python train.py --fused_qkv=false --orthogonalizer="newton_schulz_5" --warmup_steps=530
Rows from block 4 of a small self-supervised image encoder, named by matrix and row number. Rows with one number belong to one neuron. Each number is 500 + 40 x the weight over its row's rms, rounded and kept within 0 to 999. All counts start at 0. Numbers have three digits each.
After each neuron's rows are labels from the 100 images, of 14848, where the neuron reaches its largest size: "responds to" is what is common among them; "peak at" is the part of the image that holds the peak. Only what is clearly more common there than usual is listed. The data: capsule endoscopy frames (Kvasir-Capsule).
# gate: MLP gate (model.blocks.4.mlp.gate.weight, 512x128), inputs 0-127
# fc1: MLP up (model.blocks.4.mlp.fc1.weight, 512x128), inputs 0-127
# fc2: MLP down (model.blocks.4.mlp.fc2.weight, 128x512, transposed), outputs 0-127

gate.448:486551517500472456499503484559535538495460557528549517461535484468505498564470469539498540504572488512530552498540539470494556520506486548486436576458495551418539546551554543510520520438433463505474517531462519471430484505450503499553448519508455482557526469508409484474534497568558504551469480437549550431510465522516429460541502450514501453535427494466477451484426558413504553498455
fc1.448:520464555413464489448481519480432562477520521560552452439426480515486511642485505497553472508578474499451573580413554534496501520470483529465468523505469531409484527483486460436535468467467498537541519531538472449439521489469477451501515556493520554487491538551479486498478527494494484557494529478480458489520487564481418488476444473542535526548547537485480460559429503512497513504476
fc2.448:527571535526444512483446469562478551535478453565473481529509473403476508570475544513485534488582436557517525447488524489528525539490482477459501485487532469470547547566478537541513514476438467574527508558484506540505497561462500459494465562551494487491510485487434480464512478440520550431486448481488497517490525436518495568548519445489433475647432527535492459531490547480556502471510
responds to: finding: reduced mucosal view
peak at: bottom right; top left

gate.303:504513475469502515529520523459505486521551561508504529524526496582479445539510499464453478470498515503509506424564565474486519523493456507491398470560575459523519532512473468467512480478431493558571435471454538606465478529523505503472484498554478522533548485461487568497474486454492582430515547451533585562514489500475433433487518475505505376453453494555513474538499479431498549493488
fc1.303:531495468523492514471463532508517526553547497467487519506489510523496451536506487480553549432436464448431572459514470528488487533495445515503508498484486470469480488484457463469582436528459522506495449498497581451509557451577426533514625485534497494552445503505466590476513556489512491503523482405570573486537526569523475534489509463519544480496533494453531537465494443448439587509429
fc2.303:531489500586540606546505474490502445498451479450512489496511487533566492514556536488503444493458487517484540490472491483522442454524484428465472488506402525517510513545544461584450459498528442436540504520542518517443401494576467392537548546480507499461450561476516479481444571570545499526573507518488543512546495495509490493427474442504479531543533490552509430469508526514509463497522
responds to: finding: reduced mucosal view
peak at: centre

gate.238:490465565460534461506457521516504450482548489537482474465459487475563548475449423461422556522492498539452512521458510512483512510490509540447531503552408395479506482498485463498441474544531562489485572530513607549487566467453471544464449531514526501482503444550516519513480571568437547460516493476530459535467483535508547427493548479423515512523599492539513479500467459538528477551482
fc1.238:522477504441502517453480524480435533518546520486504525461472510575559494529437498476444554498505594581447567564465615493508557556497474477503493469491452457489558427463520472422465554459512538414544557504500560477498481520460581520462505519532476536461483470501500523482506462523417472423550498514477514462512446522498496508472494494431536524542554513425488480515519449533494463554508
fc2.238:483466466547495496547479501483479472596506507446521494434475494433428490504486495447441485536559388446584402505489585459515530548450533431513508494504510447555450475495549550525541547447472542512510510479542515484503542490520564520486517471509531502535551516566483505492494426549521553450470496549500451505504489480560522429473485515586519557444461473500511567479509459463487479485552
responds to: finding: ileocecal valve
peak at: middle left

gate.360:541542519510517554513445494462491483516477499555484512495496461437495488494458484461476456504501458467462477491443443536553525495568460518550513543586487507544490496540504520537465519516478446518535533460486537616522529448490481431498441542454580428532505472466476549493453557530459436555439590499574510532502497524523526486485469491563553520489489584403428424506505487466481555505468
fc1.360:501461463566486408534568549507526519479520503496578481512501470484493495472516460511499605556550504541430546481495550444460454442508510433467502478505508495492511479545595480480526517484510473506512422560417506461450463494439555511468532497522442511544490517517464477491533429414525497453489500578459497474463510482526483560528489511481441500518484543583476515488441488514556512625509
fc2.360:496519528443560510486437476481495550543594525468468574492526530545534522516498491480488425504540482494554447490506528515502471547485487429477520468388464508525517503490440572492500481437523515491477568465559440479446528552566530521538509511476550526460516516477489536471419561527511497478623517501495558453451520455511526424484405476571484517518551493485510449453494502487468521430487
responds to: finding: reduced mucosal view
peak at: centre

gate.418:523499509524441454556485549513502483462565502478494493529466561488536530479471518531492488448495486491567483483487445507460523502423563561496571445590472456535514532487536468436544485448543520496492549513530557534553524472529485497487495432471536535486474505444590540440527403492496563509533476567476439514487533519528465502557451451431532447487491521477501421579459493432519459571538
fc1.418:527574498527513565492538529585516509546504457472470456541591490512519519454512507547473398469469490558425511479457430479511522423516510460448481544473467498551530473569516506426477470504562495434458558509532460496469478490551536473460450567515527508513511487534530555561436499557460438474494510506501460494427508569545502458579494464471478488481549457452517443510488446518455457530536
fc2.418:412514458545494531482535564493500449508476456532461575457424472529560528487532457501471497539506479467551481492533449537501504565513548521456493490446462433520508545481507489414507563518515547541584519422524436548477476550480488575550549520581477530466492455467562449536496460505463425534491575537543443497497522521523425524491502485485472404438520488512509534517450493546490487495486
responds to: finding: ileocecal valve
peak at: centre; top centre

gate.465:459482552524503534533564463474459478508447533524546525474450464474462460478487544506531453474580509455466531520494497444534530448427562381461531547479514476428438494507478561525493504482449470477536557560534529452432465417481437448491483595481496556518510459497529533540540408491513503531536547497463500491476535519511522476480467498423513557528553498529536460468478581475465533480476
fc1.465:520522471472479454451433554532547464434521503478421519532488542493517515535503464492505587510463483572524463490496503536470491572532444559538435473480507530617524448488540418485521533528538491530546501453496491551565452590548553481509524438514470490463482535488470471411447533505471551474491488546532478467478519427434478575507493525574508428518471493476506471522470438535536500518489
fc2.465:531549502494471471464563573471572450471509422453472512584473535535573454509536492508517466455435532447518494461494520507454458497530445566529540523533520513510418493512493472473435459509548536488525485484573464493456589449542528538451574548542486507449536528436519476415538468508428449543446467553435469495525537496444532500532522493495459509487502537463468445549440481499544503500492
responds to: finding: ileocecal valve
peak at: bottom left; bottom right

gate.413:502465495531538543465505467530468494470482536496448501527469511498553489494502482524523509427492545468413539539534522470509411477521437530450472438523424465459448531475542509522480533422461497477526557533521470394455511467510473538469552529446460499506445461526457484500502495496563516517510423589446524576498577538569537483449405516502455523567560544508493472483523494523467515578493
fc1.413:543562507546491518490438463580463480473484484474470543526505562559560511546587444550504461473452526559420557586510510483481441490438437500487433476540406517431530555484528436520508500466517541549456496515476536423500548429529462492518550506508465465520474514489478458438461497469455482501513500541469570516476499542566508432474455524517543506526503533450492466533545471455466517553511
fc2.413:485574535511405480523472432516522553504549464464496477475498564445456540533487458563443398565478537510531524545529562425544503438485502538534505460517469502488532522543479472477497574476484474504493562553455498522553556508436476518475466439566505510420477548467484504532531499486467548413509530443488451480458458467481524557543490514603510500524496533481511569474458524555458489502491
responds to: finding: ileocecal valve
peak at: centre; middle left

gate.475:446539531499506493511432451516502453500527492500562489512498464511476471493445455557500467565508456479511499473525523386512502454573482482562517492464419535523497491509476536444608472405603439508554480491470464571483503541491560509470522476500509503482476457505471514557422549514497510516518569475523434500581444448499506569547468521463489456518561520467493522555545544479512535466550
fc1.475:471495556495520528517485501490456522562491467437513539505514457494503457450484536571479514534487485457528514547548465509463506572480507536499501530505505542498486429538479507543482548514545462468451443527567455528510460422578510529528522578500559535527384547504549473476501492481563446501500448456419535441562565488482482572517474550568547450453513454491554567458522469467496560550545
fc2.475:450445453525545510541498534525487508492533537508568482506492518541565410543472442556519508479454493499466481477521453416434430470568417523553485490489459491487513442499489497495572451526544469542476518530398457537501505555532540501497465479461495561540472525549562429502475506442510435536488599472521533506534518508527507428510505530471545506516556443509572487523513550433477463478446
responds to: finding: reduced mucosal view
peak at: centre

gate.389:480512477594491494420551514476550476524425521535496595503454527447495476511515490522457498491493518456533463433587469490487516505453484445464543523474522548488496504480446511451535551538514419540475494542527473462484425481504461529514434486484504561525456582524491511547507464529510483474517568518488499512423547393494562533541570498530495504568462441432481497520439467456587511501478
fc1.389:509537467582427443477500533491570501500428507566441549498485536474487481536513490500475503444501509488558489407544481526547524475486497449496500510510533485544505514529439498394552489514543443607471483525501504450468415468506479493538488499514498547489477547484445468519476464574519514432536550556553473511450552415442535519566581480503479506501513509415490426552470519505524519511496
fc2.389:531542429529471472489516540527500507479465425495547545518562493541538478515550465508462588453499488504457488431534489501541438491499483510489482496511447481486439495475581469542517456380543532545546582471497540566471484497465510500480503580479555515538519458479527483458478478500501577526469514508413505463469460514462509487510569502466548576461440531490471457483463532424588421523486
responds to: finding: reduced mucosal view
peak at: centre

gate.196:510515567574479549464478536558545511501402429480551480499498458508563499496452492431572514517513491524494543484504494540532553513508564474439509405530440530463577495526450502487583505431525421508470542512459484472473466460484492556503491514469551522470489524478482426437514481445465556488491501508483411541519563418509503544516473511512488494502519486544552419505512482553484576540469
fc1.196:491498488477490451471555545526513522567414437462486492450500493481551559514479587511492440469495471454500526570495519456428498441526426494561498542489494470505535484480511446544618516454550525480509431530524518502499477476570491479489472441458570608507500443530470540470439514484475478478401556530509430520553507493514490494557430515518499491439540514532512512450446516532502515528470
fc2.196:501523531589519520435531536444501455486523479472475550517478542528532517522506592445438520525509440462454477525531517391508587496517436486492480469474467477507465530409473461518494484515478480449450505594505525506581462438510472572506438444506472510461494518565476583515503563488542478453518479457510540489497546488419550544537544546507480505558459533448498456507522503515472521441546
responds to: finding: ileocecal valve; finding: blood fresh
peak at: bottom left

gate.483:487511517482552514500522523562473412413492438492463455535465444498496606502484546525560550574475447510483487541422527532560492522578513531487532486550528463468430467469420487475518478524527465480559501428488551496548499491518547409554471445515430440456479526484444461492486488494521503503515509518486569487493489500505479457553520546521531464445552575537584501514463513465485463529539
fc1.483:493509535477539516489506529539463421434526435491449367540478448543542567499466523503491537515539472479536595522475517540555523486548487516489480509501517512526470504461452513535505491507542525508505480519453534454545511487494574445540467491462397469446492530526393456530532481464577482477518517556433553484477480427555502491576484508507567464486529516491550469485431554455470471505461
fc2.483:491472458436512505432437506554419534477523531548471458433537540504527476498540516504520437519500460546420535465427538450506476496529531472565576478527482546517586486554462500509465523555542495491490506526514516545488440504516500512499557512468493452538458466535563477509447462500446536514505528534529475532510494529490528452520458460480447568463406470461464544501653542445510512472480
responds to: finding: reduced mucosal view
peak at: middle right

gate.291:491506527481505518532461480522504443428552551583494486551489582521496477580512557486493446438539498466492527428485516522578517478505544495484533504580426445531574495477514573433481452466559517542478527455480515524516518537501512531515484545435597455469494520519482515472425507518550484577452454463470560543487547528470505480468492427486478466540510509492451439489550487538447500429449
fc1.291:504472481467464480462473440506520490465470460421494554487516500506514506526471507570472556498525496550492516517532502476417520526521566521516474523453591562462514578421532455501557482465515468435551417588498475467529447530535492472582523515471447550511453517535498516449573514531409478483511510490512443487504452561475485538538486524465461513435516498556562567465489530507538542540586
fc2.291:494582507481456493539418525481528535481542473433513515508526467527430395503561511450587457563497494462565488529546446480543493471482500535490487507536458517496541524544522502471519532463514559510448523495493458488495446450450527558527437537451552515567535475540479526510562475547570508492556483569492481445527515499499540481418464484510564401537435484517450419507506493500471452472523
responds to: finding: reduced mucosal view
peak at: centre